config = dict(
    model='image flow-matching model',
    dataset='photos with spoken descriptions (Open Images, Localized Narratives)',
    train_examples=101725,
    image_size=32,
    horizontal_flip=True,
    conditioning='none',
    arch='unet',
    objective='flow_matching',
    cond_dim=128,
    logit_normal_time=True,
    norm='groupnorm',
    activation='silu',
    weight_standardization=False,
    widths=[48, 96, 144],
    blocks_per_level=3,
    scale_shift_norm=False,
    attention=False,
    upsampling='nearest_conv',
    init='torch_default',
    residual_init='none',
    optimizer='muon',
    muon_scale='match_rms_adamw',
    lr=0.0046,
    momentum=0.9,
    nesterov=True,
    orthogonalizer='polar_express',
    adamw_lr_other_params=0.0015,
    grad_clip=1.0,
    adaptive_grad_clip=0.05,
    steps=3100,
    batch_size=64,
    epochs=2.0,
    lr_schedule='step',
    warmup_steps=310,
    weight_decay=0.4,
    adamw_weight_decay_other_params=0.05,
)
Rows from block 5, named by matrix and row number. Rows with one number belong to one channel. Each number is 50 + 10 x the weight over its row's rms, rounded and kept within 0 to 99. All counts start at 0. After the name is the row's rms in percent of the matrix's.
# convs0: first 3x3 conv (model.enc.1.2.convs.0.weight, 96x96x3x3), inputs 40-49, a 3x3 kernel for each
# convs1: second 3x3 conv (model.enc.1.2.convs.1.weight, 96x96x3x3, transposed), outputs 40-49, a 3x3 kernel for each
convs0.70 084:45 41 43 45 47 44 47 50 43 51 59 58 61 60 54 61 61 55 33 60 52 41 65 59 39 61 69 54 48 49 48 49 47 48 53 43 67 58 50 59 52 41 65 63 48 46 52 55 42 57 54 36 59 54 33 41 35 37 53 39 41 43 32 39 41 53 48 55 54 52 52 48 41 42 45 39 43 44 31 35 40 40 36 36 43 37 35 43 42 41
convs0.71 085:51 54 47 53 48 29 41 41 33 56 47 43 70 69 61 64 73 66 51 58 54 51 64 52 42 60 45 50 54 48 53 60 51 48 63 51 45 34 43 44 42 43 56 52 59 46 49 55 49 59 51 41 39 40 21 38 31 32 47 45 40 45 49 64 49 37 56 42 26 63 51 34 53 55 58 46 52 54 64 62 60 56 52 48 52 53 48 49 47 38
convs0.72 112:53 53 55 29 40 69 38 40 43 40 40 47 65 68 83 41 43 50 47 51 54 66 52 31 67 52 37 41 42 43 49 47 49 56 48 54 46 46 52 52 52 50 43 44 45 49 48 51 49 42 44 58 54 58 58 55 49 45 50 46 49 48 41 35 41 52 49 55 54 67 60 51 49 51 54 61 49 38 66 56 57 52 52 49 48 47 50 64 58 58
convs0.73 094:48 41 47 47 50 48 47 51 54 58 57 49 52 44 37 51 43 45 48 44 44 48 37 37 58 45 42 51 59 48 39 59 54 34 43 57 30 48 55 40 76 86 46 50 54 55 53 38 42 54 47 49 48 54 65 59 54 50 63 49 50 48 32 47 34 41 51 63 53 31 51 48 53 51 40 61 66 70 52 63 68 60 51 61 59 53 50 58 53 55
convs0.74 097:44 56 45 44 56 45 54 54 39 55 46 39 56 47 46 64 46 35 60 56 63 46 44 49 52 53 49 36 44 39 50 59 49 44 63 48 53 45 46 57 47 38 36 44 48 67 58 51 55 52 46 62 58 50 42 52 58 55 51 51 54 52 55 47 47 40 46 47 52 44 52 57 68 84 83 64 71 74 71 70 67 56 60 50 67 73 63 66 67 62
convs0.75 117:61 53 53 61 58 46 48 53 38 49 39 42 50 43 42 45 44 37 54 56 44 62 53 47 62 49 57 48 47 46 43 42 55 35 52 51 55 57 55 53 57 50 56 55 45 41 54 39 63 60 39 54 49 44 62 63 49 64 52 40 49 43 45 60 45 52 58 42 50 58 47 46 24 30 43 23 51 64 38 69 73 61 43 49 52 44 51 41 47 44
convs0.76 110:52 45 59 49 56 63 46 58 67 51 49 47 52 42 48 65 60 60 47 49 44 51 45 42 62 32 45 56 51 42 41 40 40 50 42 47 43 50 55 56 59 58 57 58 49 52 53 62 53 63 59 33 47 41 57 57 54 62 61 57 57 56 60 41 51 45 42 54 46 42 54 45 54 58 55 54 56 53 56 61 55 45 54 42 46 53 41 39 59 24
convs1.70 076:51 57 47 63 57 40 61 53 44 50 45 47 50 49 48 58 54 54 51 46 49 49 42 35 58 52 39 62 59 67 56 54 62 55 60 56 49 45 63 47 50 68 57 58 64 58 51 66 43 40 61 45 43 58 55 68 55 72 85 62 51 64 54 45 44 56 58 53 55 57 56 47 49 63 68 64 74 70 66 71 61 38 45 58 55 62 65 53 56 57
convs1.71 067:62 57 54 64 49 43 62 49 44 32 34 29 48 49 46 72 72 62 57 41 48 54 49 39 49 45 34 60 46 52 65 53 54 64 61 57 54 53 63 46 48 56 51 43 52 54 50 44 51 54 48 48 51 50 57 60 54 61 63 55 54 55 51 55 50 47 52 45 39 43 42 38 40 45 48 45 59 54 51 57 49 46 49 57 41 42 47 39 41 46
convs1.72 132:44 43 38 29 40 61 43 40 31 52 56 53 40 38 45 60 61 56 59 63 62 52 41 31 43 54 58 62 62 67 63 59 52 55 66 65 35 38 34 51 43 39 40 41 48 54 53 54 62 51 41 58 54 51 49 49 52 44 46 53 63 60 55 68 59 61 35 42 51 53 50 50 47 44 45 42 46 44 34 37 41 47 49 45 42 50 50 50 45 41
convs1.73 073:43 56 65 45 62 78 37 51 56 54 69 57 28 25 27 35 26 31 58 61 58 61 63 58 56 65 59 24 50 51 24 55 54 19 72 68 54 46 39 51 61 64 56 51 55 48 57 35 52 68 64 47 60 59 58 51 47 42 38 47 32 34 51 37 37 39 46 56 59 50 69 50 36 35 30 45 49 35 54 51 32 53 54 58 50 51 56 47 44 56
convs1.74 075:46 44 47 34 44 52 28 30 36 57 63 44 45 55 45 42 52 44 61 71 66 49 66 62 57 66 59 50 40 38 47 56 56 56 68 64 42 30 32 55 42 33 55 52 33 57 51 56 58 51 44 55 62 52 53 39 31 56 36 34 41 36 36 58 50 46 52 50 39 48 56 44 25 20 25 28 23 24 21 20 21 53 44 41 64 47 39 62 48 49
convs1.75 131:50 51 37 45 29 36 33 33 38 60 47 48 49 45 57 54 51 56 62 51 41 59 42 49 55 44 62 58 65 53 57 61 49 50 47 46 45 46 46 44 47 41 47 43 31 50 44 61 54 54 56 40 44 48 39 43 46 43 47 50 46 48 45 56 46 41 47 34 36 63 47 57 48 41 40 49 48 51 47 47 35 49 53 65 55 39 52 61 45 65
convs1.76 119:40 52 62 47 52 63 62 53 49 50 51 45 46 42 42 41 33 41 39 47 53 51 58 62 52 48 58 52 50 43 43 53 47 37 45 39 45 28 36 34 28 41 42 42 52 56 43 38 62 49 38 66 58 50 44 44 37 42 56 48 42 53 49 43 49 59 28 41 56 30 41 51 54 57 63 60 61 57 56 62 52 56 49 38 63 56 36 41 45 33