A small image flow-matching model, trained from scratch: activation silu, widths [48, 96, 144].
Rows from block 8, named by matrix and row number. Each number is 500 + 50 x the weight over the matrix's rms, rounded and kept within 0 to 999. All counts start at 0. Numbers have three digits each.
# convs0: first 3x3 conv (model.decb.0.0.convs.0.weight, 96x192x3x3), inputs 100-104, a 3x3 kernel for each
convs0.21:491496378531558513484461567509546455436493577442440564399458406452568524467513480447554554399666606420562506526477517593470497464547626
convs0.22:463518476483519571517520539515504486419486448353417374401415523523425555592316528472409469403365451418451478502459492516547485543599525
convs0.23:568543551598622618500527541550588461517627542430483460443428562493495488500517530524463544563485478304511460519478470546515525504515595
convs0.24:426449501482626509430445448368395464376441512451466501536516465557499516526390558434525404534758325341321546507631526547551526598543603
convs0.25:520530541561572484582622502347424484269381425339440411535473523556455478497508509459309393423200453435418456406405486525523574497535535
convs0.26:497535485578558455529542462491517435507545506554565464483445477585565534565529420605354485507552528490645617605443480599570611671600450
convs0.27:569562535606611494536528516485463422470450418484438413479451384540575504470502446522499431610518436600449467439462463506474440538536595
convs0.28:453494518457495485482565501428478457365422447503516540543500583496568609503626563570416511410491460463445348497464437577585494546579540
convs0.29:486489567513481561493519575597522585647545518572481540430428359579425339431404368556451472646334272597451457552543481520613534468523516
convs0.30:567503526506417528448482576488540493543522420530506485532482500520494522489525499471432521450543466540582369472514584586621561547487429
convs0.31:549625443500580455504547517530441531425410512351447496494717513529637529509616544429480544474556521469531451510438541483469506457464474
convs0.32:495508523549598573499574504536560512492588507389491466480467490432473389498619568551415476582476389488498558502593547507563513381495461
convs0.33:495497528474529502522517513421456490480527511426433492568557573538615620567597557483478464509537486485529480555540479490540537518537543
convs0.34:524456528512488549518437451503502557509528597478497591448473393367454426435490378507472471408450476496454508497531512491508503456462478
convs0.35:480484475509513509577588504480479400538527509536518502443601586504581522506533500527617570483322494484541518559533601539513571610587545
convs0.36:637522467547500451516515487426380353332345279353440417548636467562511326527450400470484412555334272499474403464486419508565526483479523
convs0.37:579504580527547589486460555492469446547460492517473499539493404520628570426584565538488424536551628527595610455403482481425479430477521
convs0.38:546510462551522457525473399530470450505525540529434411454404433536507508396370442432580529483739585185299284482587500615666560424409375
convs0.39:446465496481546513490493433516485488601487487502478497471550472427482478412528552498450514557460432460483474524529548489426429506456435
convs0.40:504507389452538495442549486536497554518484465447492525406383392434434469467522505514472534516545527544656556484458465511490438521482472
convs0.41:462442415451415436459467429426468404417451315433487341532418609533456566543501624540263703604298787468258599520572447590657558507571474
convs0.42:525510415512579478406539455489507481511528526408492465372410401512523486393524550456473605514506384558406474488474476455474481417540470
convs0.43:531509502497535460474537494481450387564542401580467409579515459449419503570425505410571316374619591531249573473560485491473431510571508
convs0.44:461388469526453514442457479421487370475534514546478549388351407502529496506441441595491525584624560620678554431450419494534507378381371
convs0.45:426466492453446507509442496540474452577585561474494534425375492382345507407303484480589401418546531536521475494498464413461470375420380
convs0.46:576606592589552604511499569383452451479500434445518463529489510421376492460624513570385410423384605481623428538583552550556537576605555
convs0.47:548498530523568518593522517466544501417531479469589472379372479432414449501445416501598617565495504648474549452473410386505471558540466
convs0.48:469492481484482400524539384564506420496386417540511520389445547446454503481454578421552426501618575524561564540446455537502491545447474
convs0.49:469618469441579501481400386377478561442470478535518466430681438373604484426475467578481455557474642488424434461519417466464518482455533
convs0.50:512403429575567518458465405499505400476537483407500457452420433479546542444501517353470510498518412470530457483412544467472524446508395
convs0.51:475506500450534489428494465544534480508544497541498488529557485555524486553481432482603525539531566500566570420462537515511502484431521
convs0.52:418379559497499588457434546433414386518469421428423403519456647411401526447404472556588592387487395410529444516559622479470511485551569
convs0.53:496482498428483575512480478602587541639587580401422398385351406441390424484439452535492430385396463569505599595604475568603571422436435
convs0.54:430546535386528618454520516539483492458512559462507530442503463491494541485478488518486554485509546502473513498443557490469476464453425
convs0.55:503562516499540511548530598338479525377445490466460498429380578454365442433299389468477459498581501540601455555480536522483536494483492
convs0.56:480524486486476458430506607602546530542517471505458501362490511409440457458429478542508507493530649495481434505613490411490461393451483
convs0.57:563453539510454512461544516408389416464524423474556441464429579512469495534551485372468482557538471421492310542507475512552519499541553
convs0.58:489485488625606490528575500578503339548603594485520509471501609572760674612681530383220273342484442302662341459479531506507533441468527
convs0.59:632491524565461490512484462584461469655562499504510475494523538445472416472492539477526408450477353438498493502552475481596499418524490
convs0.60:545451447584566482522553490491560512493548509488466410561511544522563554501510482467582450504678554489506533527462493549472533502468601
convs0.61:514549528578595532524530487458613615419639608418575534510548453494570471518550515530472587503437528465402473472528520529621572566611651
convs0.62:494479498505488506497489437505583492517580520482512472547571395626609475580530489529514497509553440525634406438445504482440463511446469
convs0.63:453515558599542461568552457446518490440476486494512535520535487479569482464577494424460408432613478495481386488552508561547511542567438
convs0.64:473508558527491523531575574392453550312331385390366386554516510462457518443400487415541479322314515540279409489487549422313488543362370
convs0.65:471425478460433547476486540521518548567479445518516512517451506468424470465505510520564473424397449426491486570467474544435417508471423
convs0.66:419459507527509571467439534447436459498509505459488435581526560558498544612536498513476507332425485445546449507560459534612511522559505
convs0.67:528491480422531498459533460604668625565578534556537525558468454583554527554550528479520495552559624560556552437493352394470368469593567
convs0.68:639619471651634511595608550562484495572536592552534567461572476542574498559512488474567490556558472504479538421498483493494488513520520
convs0.69:540466549533635630466555547519475439520546540534569533437541613482500537496445461470530418539414390489386378472536475499523487546553499
convs0.70:459513519488575536494537424477446461534520560610586591493537474471551543473493468410432357419486506567509427441452406389434390560543442
convs0.71:660555548503404465588595478398380406392291251430428288462520578447342505517388362415741402403038556478440520380442451412452468516494487
convs0.72:504525554532525564527494546473459394430461426514462521541569528434505472611656670370530495308478455313440453636555643423413446599564631
convs0.73:442391477518497374486397417374383399331378345426383305428455452485480349544553526338337306497837192523486509489450475496435556488371506
convs0.74:398515487493661558495634491548574614431473602418374527448512509373569573432494555440556564427621674474510541448490434486569434505563502
convs0.75:549494487593528531599423533469514460527572579502445488457432498438479508383397520554567517614498509496593621575509476505523486408521541
convs0.76:462449438490467489404470567460593569476525481506567503473366425506399470511500569465508470556573572524447523532476480484479537540540472
convs0.77:521502454475515483602596500436430450492493511449575471533454539577502551560636522484542499612166360575519541491437462617576562651586521
convs0.78:526461507585545559588543494518580489483516449486541420498458502530568519456496428433516449529647490444591496436486420525622496647560410