A small image flow-matching model, trained from scratch: widths [48, 96, 144], trained on photos with spoken descriptions (Open Images, Localized Narratives).
Rows from block 8 of a small image flow-matching model, named by matrix and row number. Each number is 500 + 40 x the weight over its row's rms, rounded and kept within 0 to 999. All counts start at 0. Numbers have three digits each.
After each channel's rows are labels from the 100 images, of 14976 (inputs lightly noised), where the channel reaches its highest value: "strongest on" is what is common among them. Only what is clearly more common there than usual is listed. The data: photos with spoken descriptions (Open Images, Localized Narratives). In brackets: how many of the 100.
# convs0: first 3x3 conv (model.decb.0.0.convs.0.weight, 96x192x3x3, each kernel summed), inputs 96-191

convs0.95:533497511498515550519518516461546562484414475526512495483559515456517480427531520517440597496573475556430632459506532417471498531464533427614517601489462503458485536566527493515526560370380487442489437487412507341449431500510442460468512517548465554469610543630553449510447477521542337492
strongest on: text has "white" (50); text has "black" (48)

convs0.2:482545405520430558482513537478265477401591620504496464572526555513531495536529491525520494449577482453449484492554559496507453571456468497425487458380545490542379469513479430543560564491494470520473479517404549526547567485517454470490511547492545501480521471427402508520426438484389381557
strongest on: text has "sky" (62); text has "water" (28); text has "grass" (25)

convs0.6:415456533490422578600463470529492467490598524475417470479492551474453579470510364491485504486501476511504420456505509526501491509506568526577523238517494559462504512410485520460547488519569562526520444514564470587456563546521542488452477527545481521421453515552508464506473487513597391499
strongest on: text has "sky" (59)

convs0.39:495518472470481506482476478451510339451593565439449463587457557536451519475523536572551530499434478441437544469495443550556475500507513466441458493581471434543474533606563439486491292472483518452452574464437458538542441505523494492543532569488513449537495432491529506548474532545541274543
strongest on: text has "sky" (53); text has "water" (30)

convs0.83:476435465515482471490361479497453553567422487497491466521539486478502512576429479525492486488566491537472482526457507512476426528439553529547632413533522438521424557575466436408499486563407557462429488559506357594486406517505599486590489533486578533464438608508459604531540560485531447468
strongest on: text has "sky" (72); text has "trees" (56)

convs0.28:504495489496493450571444532443466338504712579528509527495437617599527498537522502499516465507430467452487524519448358538475510495518449462468508548523474511585520498511498481533504440428474473552515550523482478494483389522434585519512530593501473423436574467481515563463323480522453452451
strongest on: text has "sky" (50)

convs0.53:515502477456490537396482530475414374487373499517530429500514477476523408471513452359521513569470519495484467571500507485530522520508352471514441494575510470489521364541461529511503486435436465461360513551509563505583484481515486424422509480499609502472440411533487408573506472513547415452
strongest on: text has "wall" (51)

convs0.33:526543581447515447639490548586487611435547489407545446506453450502504486528498500479504468489510445480647400451516572451486537519527410397563492492427479499554545532534592490449469481569497529525423493473496519448398590526503587573461458448516657500538600481481521517499513498427440486458
strongest on: text has "black" (29); text has "white" (28)

convs0.29:528490396514527572395462536455521400467510573530534436549512532514520507260490408521542518524518547469364547498521545511506522506419512491464479430597377447535397496516580449519523427460495537470479571538473469557565501481559466485484483520412541524480469445481388466531469517570548454528
strongest on: text has "grass" (29)

convs0.86:480446490503408341475454539535392465615508358505507466486534485518509527674509526440508499576461393496500497440462464522560492529516514469514496489590520513454512474497512532475470534488469512526427363458564438444563423504359491526485494489511426537476378533524507460459537482559524530375
strongest on: text has "wall" (42)

convs0.67:559460590609481631552575433602528480400448549462593547556511519468384459450533478560452481541387441460483409440552485502451541463524506488496517448508561516547452528392544455510401507499498506455423586557459573525444448536533516514556483524498488602458582572500510569382498523539489574499
strongest on: text has "sky" (61); text has "trees" (58); text has "grass" (25)

convs0.38:454371531547491482423434520407381553437478548494526440475480604542489525440455501468518488452505463504465474488522562533477428521507465486569532425445499490493479389561487428303478495539463579465489534493443416512470596568530453468452581550531503514455565566533511522422368520428427453447
strongest on: text has "water" (30)

convs0.60:556471523574527496547550521519391551485470471535544559609535454531416556507562497588536517578475446471472389546523558538393495536518517570561497483450550518554437453350526425616506472569510492574471586535506568460451466525506520606505492469494408513452586520510439597394498523554437426520
strongest on: text has "plants" (27)

convs0.45:538512569457447539342499394641539582454541500501476526527578444449546478461510438462517570544454571407578447532526345486477491488420531508446488467586513524487500545436525558598514516466603509436506537556470523535419529511565508572574455487497508541508458483473449594418448423486484576529
strongest on: text has "sky" (60)