From a checkpoint of a small image flow-matching model.
Model: 32-pixel images, arch unet, norm groupnorm, widths [48, 96, 144].
Training: muon at rate 0.0046, 3100 steps, batches of 64.
Data: trained on photos with spoken descriptions (Open Images, Localized Narratives), 101725 training examples, 2.0 epochs.
Rows from block 8 of a small image flow-matching model, named by matrix and row number. Rows with one number belong to one channel. Each number is 128 + 24 x the weight over its row's rms, rounded and kept within 0 to 255. All counts start at 0. Numbers have three digits each.
After each channel's rows are labels from the 100 images, of 14976 (inputs lightly noised), where the channel reaches its highest value: "top examples" is what is common among them. Only what is clearly more common there than usual is listed. The data: photos with spoken descriptions (Open Images, Localized Narratives).
# convs0: first 3x3 conv (model.decb.0.0.convs.0.weight, 96x192x3x3, each kernel summed), inputs 0-95
# convs1: second 3x3 conv (model.decb.0.0.convs.1.weight, 96x96x3x3, transposed, each kernel summed), outputs 0-95

convs0.28:125130133134130109136137129111127115129130130133129131132113132122144133122134136133132133121134141128134135134134131104130127135132128136130131110133134131134133140129133120132137125131133123143125137132135134130126128131122135126138130133122134132132130125131127133127123133127134111130
convs1.28:107139107133105134105118140118121134139177077143104116166134128121115137089134104176147111128126119112118153093099129149163151092110135105086131086128112136134126132071144113127141123101133118134148143114123150150110146111107133136103124111038126152123174127119137126130133053145114082117
top examples: text has "sky"

convs0.60:139133121132124136125135125125124134127132132137150120137134128142123127134125126127116131134133133140127137123126142145128125139128138123114124133128123131143128122152114134135143134135132135122136123137130121140130130117137119117133124117133135132131125124145124125138137134129132142126
convs1.60:139139091156134135113159145173080134163126090152125120139112097137106122175159160128147119162143177124169112169124119103136114122090110127099148169116120119084090113147088103081121088150161128132124123163115131142172094089127135136112093119131128129145113109139108120086122138121122114145
top examples: text has "plants"

convs0.95:129133129131126129130128128131129122116123124138124136124120133122126124131133131128127122118119118132131138127122119135121120132138132134125123125128127135132139126132133128128130134120129116129130121135130130135129124131128124129131128123112133133122121122122119118125126128128142122128
convs1.95:141127122113134126121067150080139157117126121096195120116128111145175126143111105135140099129127091129145133141119081183143151170137090164137111134153119138124112083096107114124147127118134140123144171125126100102138155123184138164143155136091176150146111112146156135137140118151123148158
top examples: text has "white"; text has "black"

convs0.2:134129124129130131129131136131126123126120138133129127130127119140122122131126118129120122121133125131123125118125135133124122130123131126124115136121129126137133134123124135130134137126131119126127118129132123123132123124113125137127126120118123129126122127121124125118134134120128129126
convs1.2:099112098119134110121199119094147127141143121161127104132133047142206118161126111173106083127128100146106120060158128150110152127099112133102131129148105120116132120133156160104148101101111143155142117107139150133134149153159097135121118132125109117120113132109109132113129140104150109128
top examples: text has "sky"; text has "water"; text has "grass"

convs0.53:122131122121121102131128130117118097118123116125126112120101126115119126140131136126129123097130137136132134123132131100126132133137129141135133118130133136129133137129128128131127127129129098130126128138136130129121127121121120120122116118097132123122116124126124126126125129114118094128
convs1.53:119128166063158122098133125063172146081112146137115135137062174092096127121113116147153102101120135127092122142135148120104148141146147112160136135155098154131111138142151140132109131108116135109116115140106092137135166161123115090125072092153166157133151128156120147129148130123126136120
top examples: text has "wall"

convs0.38:126124137136134122127134123125126126148142123143127138127125122139136138128131130135136131127130129124132136149138130108131135131139136129144142131131117121124123121129129128136117118128129128128133127121128128115136134133147136131112132135124128132129139127127135134143128133144132127131
convs1.38:122180138102146162164155129110142110152158112091139122162154102111178158145135142163109149124117138105114111167188155141191159121141175149118115147145105124131127127119102110130146117102135097128110154182110099139139125152149136110148116135142168163130107128100106096113113146149126136164
top examples: text has "water"

convs0.45:110127139136139122124131122121130131141129115123112139118131119127137136132139133121135130133117126131140124137138122120140131128120129134143131137127133128123126133121157130121116124128126135153128141126132126120139118135137131148122121127133122120140132113124121125126125132131129125129
convs1.45:120070132086114098145153132144099115106147133132100110102149154085121144091134108073146150116150117106119089110114126132137148099099169109122145132114144105153096155141104130122101123135137165136137122148152150126112117142115099088088118110096071139085180083100113128137100121111153114134
top examples: text has "sky"

convs0.39:127126139132145125130127124129126125143133136127124134140127126125136134121122123121131130120133129121119122128124119122121130126122118120125128135127141125127122136130138131120129121132124116126124141126127129125130119128133132129133122139117126126128141124132125137124128128136125120130
convs1.39:115158160122124168095179121107106121124127097109138158118186121079182088092153095132161112139126143142166094146177094150117132129132119120122124130128120144100130156144164127111144155082150135114141155129158121166113110159124146153156119109154133172139099136151135108131133097148098117131
top examples: text has "sky"; text has "water"

convs0.67:137136141134128134135133133136138131130139126136139125131129138139136139135133129134123127125118128142140140138131133136126129136128123137121119138141120141127135116122131137122132133134129126140127133133128130139138122138120132129132127122126135126129130131120128127132138130138141132143
convs1.67:114133137128130103130133110154163092137123150092142096121148108112163141139116088117113139091133179120139119116134104143140141082128124144081157101169117117072111096125115124079089119162098142180132142147118138083139126097097156112145129161120122088119147124141159173117134141137167153101
top examples: text has "sky"; text has "trees"; text has "grass"

convs0.86:112134125129120119123116113132125115118125116120117126121119123123124127135130128128129127112131130135130132126123120117124125128131129141129123133123129138124129124122127133127123124125122115126124129129128115119122117125133121122129118122117126129125124119114116131118132133126128112130
convs1.86:170106154125130154077079135129095133147113160142142144130140195145082101106085115084104140157126131116127154173056133116112119134156149106169108118125112143130141126103132130162109123132151115122114111105152126167078105108130116099115124119118120167146125145139143121149147125141097152113
top examples: text has "wall"

convs0.83:122132111116115150129126126147112135104128129128145118117139135109126122137126127122121120136109124121120129111114126147124118112128116108110129148119115126124128120132099138129138124112132130114127125123123130132114138126142128121126123131125129123116124141137141114126143122133119144120
convs1.83:114105107142104116118100107126138134131148136144107142102121168114138145147137112132131106108093147169164116082132130125142144114140081083123126111160115180113134087127122136154070100145149149136150141138100128114156090152089153110117113132085128177103157117133129163170122095113151127069
top examples: text has "sky"; text has "trees"

convs0.6:122137120133125108127125122131125105111118121116123115122111134107130123136120123117118131104127130139124131111127105107116120128126116133123114136119143135129143135136126143117122130131118103131112130131141116122113111131106123121134131122106137122129117116130116123111140123111128106128
convs1.6:079107105098103124113151116091128107132177116140086101113105135107152120122142141112104118098109148158172110100146143103158131114161122095151106122113112114125108119100095168134114107128124123138141122145169107130090128125044159118162122134123092160140155123142144124115182154116087120118
top examples: text has "sky"

convs0.29:120132118128115131116124114135131119124132110128118124118116122126127139135131133125128126119122128139137143133135119142123126133142135138144131132134125127120131111128127135122121125119113119132119130124129120122124126131125125122120131123119126125127124122131128122130139128137123128129
convs1.29:158141154105086125145132141106096117182148144136146117082140160075107162122121153127157113096113158125134124155119148123079079102117101153099155143096124124156136125122177134109122114138122171121137099089142113183131120123121151140124133163068132137129119094112138157115106103149143129109
top examples: text has "grass"

convs0.33:136125125133130119128113127112126124115123143124133131135118132127114114116139126128124128133136132133138134125119121124124127135125135140129122102132143130146133159136136113133142142145125132128144126136125132134128114132098132129142116124130118128133125119125125127115120121127120127123
convs1.33:101135145115115118146130132103125143140089161093148102149095107127136119139082166171133162109145148139115132116113144107147122138104156140097103161063110109139114136130144066091118129130101127120069115145131139177090078147135133135109110093172154129149117121149107114138099153107118124096
top examples: text has "black"; text has "white"