python train.py --model="image flow-matching model" --dataset="photos with spoken descriptions (Open Images, Localized Narratives)" --train_examples=101725 --blocks_per_level=3 --upsampling="nearest_conv" --adamw_lr_other_params=0.0015 --max_steps=3100 --weight_decay=0.4
Rows from block 9 of a small image flow-matching model, named by matrix and row number. Rows with one number belong to one channel. Each number is 200 + 20 x the weight over its row's rms, rounded and kept within 0 to 999. All counts start at 0.
After each channel's rows are labels from the 100 images, of 14976 (inputs lightly noised), where the channel reaches its highest value: "strongest on" is what is common among them. Only what is clearly more common there than usual is listed. The data: photos with spoken descriptions (Open Images, Localized Narratives). In brackets: how many of the 100.
# convs0: first 3x3 conv (model.decb.0.1.convs.0.weight, 96x96x3x3, each kernel summed), inputs 0-95
# convs1: second 3x3 conv (model.decb.0.1.convs.1.weight, 96x96x3x3, transposed, each kernel summed), outputs 0-95

convs0.31,198,166,199,208,221,210,196,214,191,158,190,208,186,165,186,214,192,205,208,200,195,216,204,203,179,226,170,201,192,196,199,169,188,193,179,206,209,226,197,216,194,218,151,175,216,180,182,210,177,227,186,219,190,169,199,219,235,183,187,212,205,209,219,164,233,219,208,199,194,190,193,158,175,195,183,186,219,186,219,243,218,172,177,226,216,181,205,172,161,191,219,217,170,242,202,206
convs1.31,192,198,193,166,198,213,192,208,203,247,197,191,191,229,196,208,202,189,232,202,214,199,242,172,210,165,263,209,179,203,237,239,188,211,244,209,202,183,193,200,199,206,221,206,219,221,199,218,217,176,198,155,199,236,209,234,169,207,186,194,195,187,190,196,156,180,230,198,184,184,213,230,206,213,187,230,208,199,203,173,204,223,194,168,182,209,184,199,204,195,209,200,192,182,203,198
strongest on: text has "water" (26)

convs0.16,188,187,223,197,205,216,167,204,207,198,187,218,190,184,187,219,201,178,185,196,224,175,175,201,183,201,182,183,224,177,201,212,192,200,210,209,167,194,178,189,191,210,206,181,191,192,205,204,180,220,167,181,218,208,194,191,167,182,166,202,188,183,194,220,183,214,170,197,243,217,199,200,204,181,158,186,180,182,243,190,180,194,263,197,229,219,139,177,214,243,210,211,177,198,198,202
convs1.16,208,204,207,206,199,177,188,171,200,202,188,194,181,215,244,170,195,185,220,215,192,201,174,200,202,223,209,192,177,187,178,193,204,194,173,198,215,189,253,205,190,173,184,198,205,203,197,212,205,156,202,194,177,191,194,188,196,201,219,185,188,226,204,186,196,181,216,208,149,183,186,200,172,189,200,202,253,215,218,205,191,170,154,208,207,241,220,255,202,185,206,160,203,220,234,216
strongest on: text has "wall" (45)

convs0.38,176,171,203,204,180,196,184,170,185,175,186,190,214,139,190,183,182,193,192,198,191,190,214,217,209,223,209,214,194,230,200,207,214,220,199,210,186,222,209,192,167,157,192,230,177,171,191,216,195,161,192,175,184,174,201,190,176,191,168,179,203,178,219,201,218,194,190,184,206,223,198,186,194,191,195,189,188,179,172,146,208,214,203,154,209,157,206,204,198,158,204,193,212,177,174,195
convs1.38,239,203,181,217,222,160,199,224,177,237,188,192,194,209,185,207,202,156,221,196,207,218,213,184,183,195,185,196,209,187,221,181,211,188,187,197,180,195,220,181,193,225,196,201,209,198,246,184,220,216,172,205,234,207,193,203,216,228,192,184,192,191,169,180,204,223,195,234,194,206,225,201,183,189,208,185,205,207,248,230,185,170,203,234,195,221,173,219,186,200,199,170,200,267,189,203
strongest on: text has "plants" (28)

convs0.1,189,209,211,190,187,195,229,211,182,201,207,187,219,191,188,200,203,215,172,198,195,190,190,202,178,194,232,225,202,197,188,196,164,161,201,206,135,240,190,193,150,188,181,167,209,194,189,207,218,205,203,181,207,223,196,208,223,197,183,196,167,235,219,186,186,244,220,210,219,205,186,202,227,199,207,225,168,199,181,257,217,197,238,189,174,194,210,185,204,174,203,213,199,196,176,208
convs1.1,181,202,226,224,209,202,194,215,222,203,192,205,198,182,205,208,202,210,220,206,217,199,251,179,229,197,181,186,224,225,198,189,247,235,167,198,222,229,212,207,217,211,191,213,206,213,201,183,198,208,157,195,199,186,200,207,201,171,240,228,207,187,181,207,214,177,195,187,188,216,211,191,221,219,215,173,221,203,195,123,187,197,171,193,200,218,192,205,156,216,207,192,193,180,217,237
strongest on: text has "water" (26)

convs0.42,188,209,210,192,200,207,229,197,214,153,215,206,195,222,153,179,193,196,199,180,200,225,184,168,209,166,220,188,231,145,213,188,203,185,169,184,189,195,179,190,201,235,217,187,207,211,188,203,237,216,185,219,225,207,189,230,185,220,223,192,177,161,197,227,181,191,219,195,194,178,220,183,201,193,190,187,188,202,163,189,200,196,195,209,148,201,166,166,180,191,204,212,186,171,208,198
convs1.42,160,200,186,185,187,230,217,211,179,184,210,194,186,193,238,224,192,211,201,204,223,196,184,229,200,177,202,200,185,200,196,198,222,213,224,179,183,173,222,226,189,183,193,186,183,178,190,175,209,185,215,197,192,218,201,155,210,151,197,196,210,226,190,229,191,173,151,208,226,210,174,170,196,168,189,180,239,175,181,226,224,213,223,169,229,189,190,214,230,194,217,182,193,219,187,211
strongest on: text has "sky" (52)

convs0.64,227,228,196,211,184,210,178,198,223,213,218,217,205,179,181,202,184,189,212,182,207,179,215,167,244,223,219,185,233,167,180,214,184,206,225,215,224,210,184,209,194,221,185,190,234,194,218,217,208,218,213,150,213,214,218,206,177,203,210,207,220,184,223,231,198,209,172,204,242,215,197,209,202,199,165,218,205,199,222,190,200,199,185,225,187,224,181,147,220,184,214,188,196,165,241,190
convs1.64,153,193,176,189,202,211,167,219,181,206,174,192,193,185,260,189,216,182,197,204,199,205,183,197,178,186,192,249,205,187,177,192,211,201,206,174,204,185,216,176,209,150,213,199,187,195,200,181,198,179,195,212,183,201,205,197,251,196,184,171,189,208,177,160,206,208,215,191,175,177,180,203,174,191,206,182,222,217,202,213,170,197,230,173,216,188,178,227,233,190,193,208,202,239,173,203
strongest on: text has "sky" (56); text has "bottom" (25)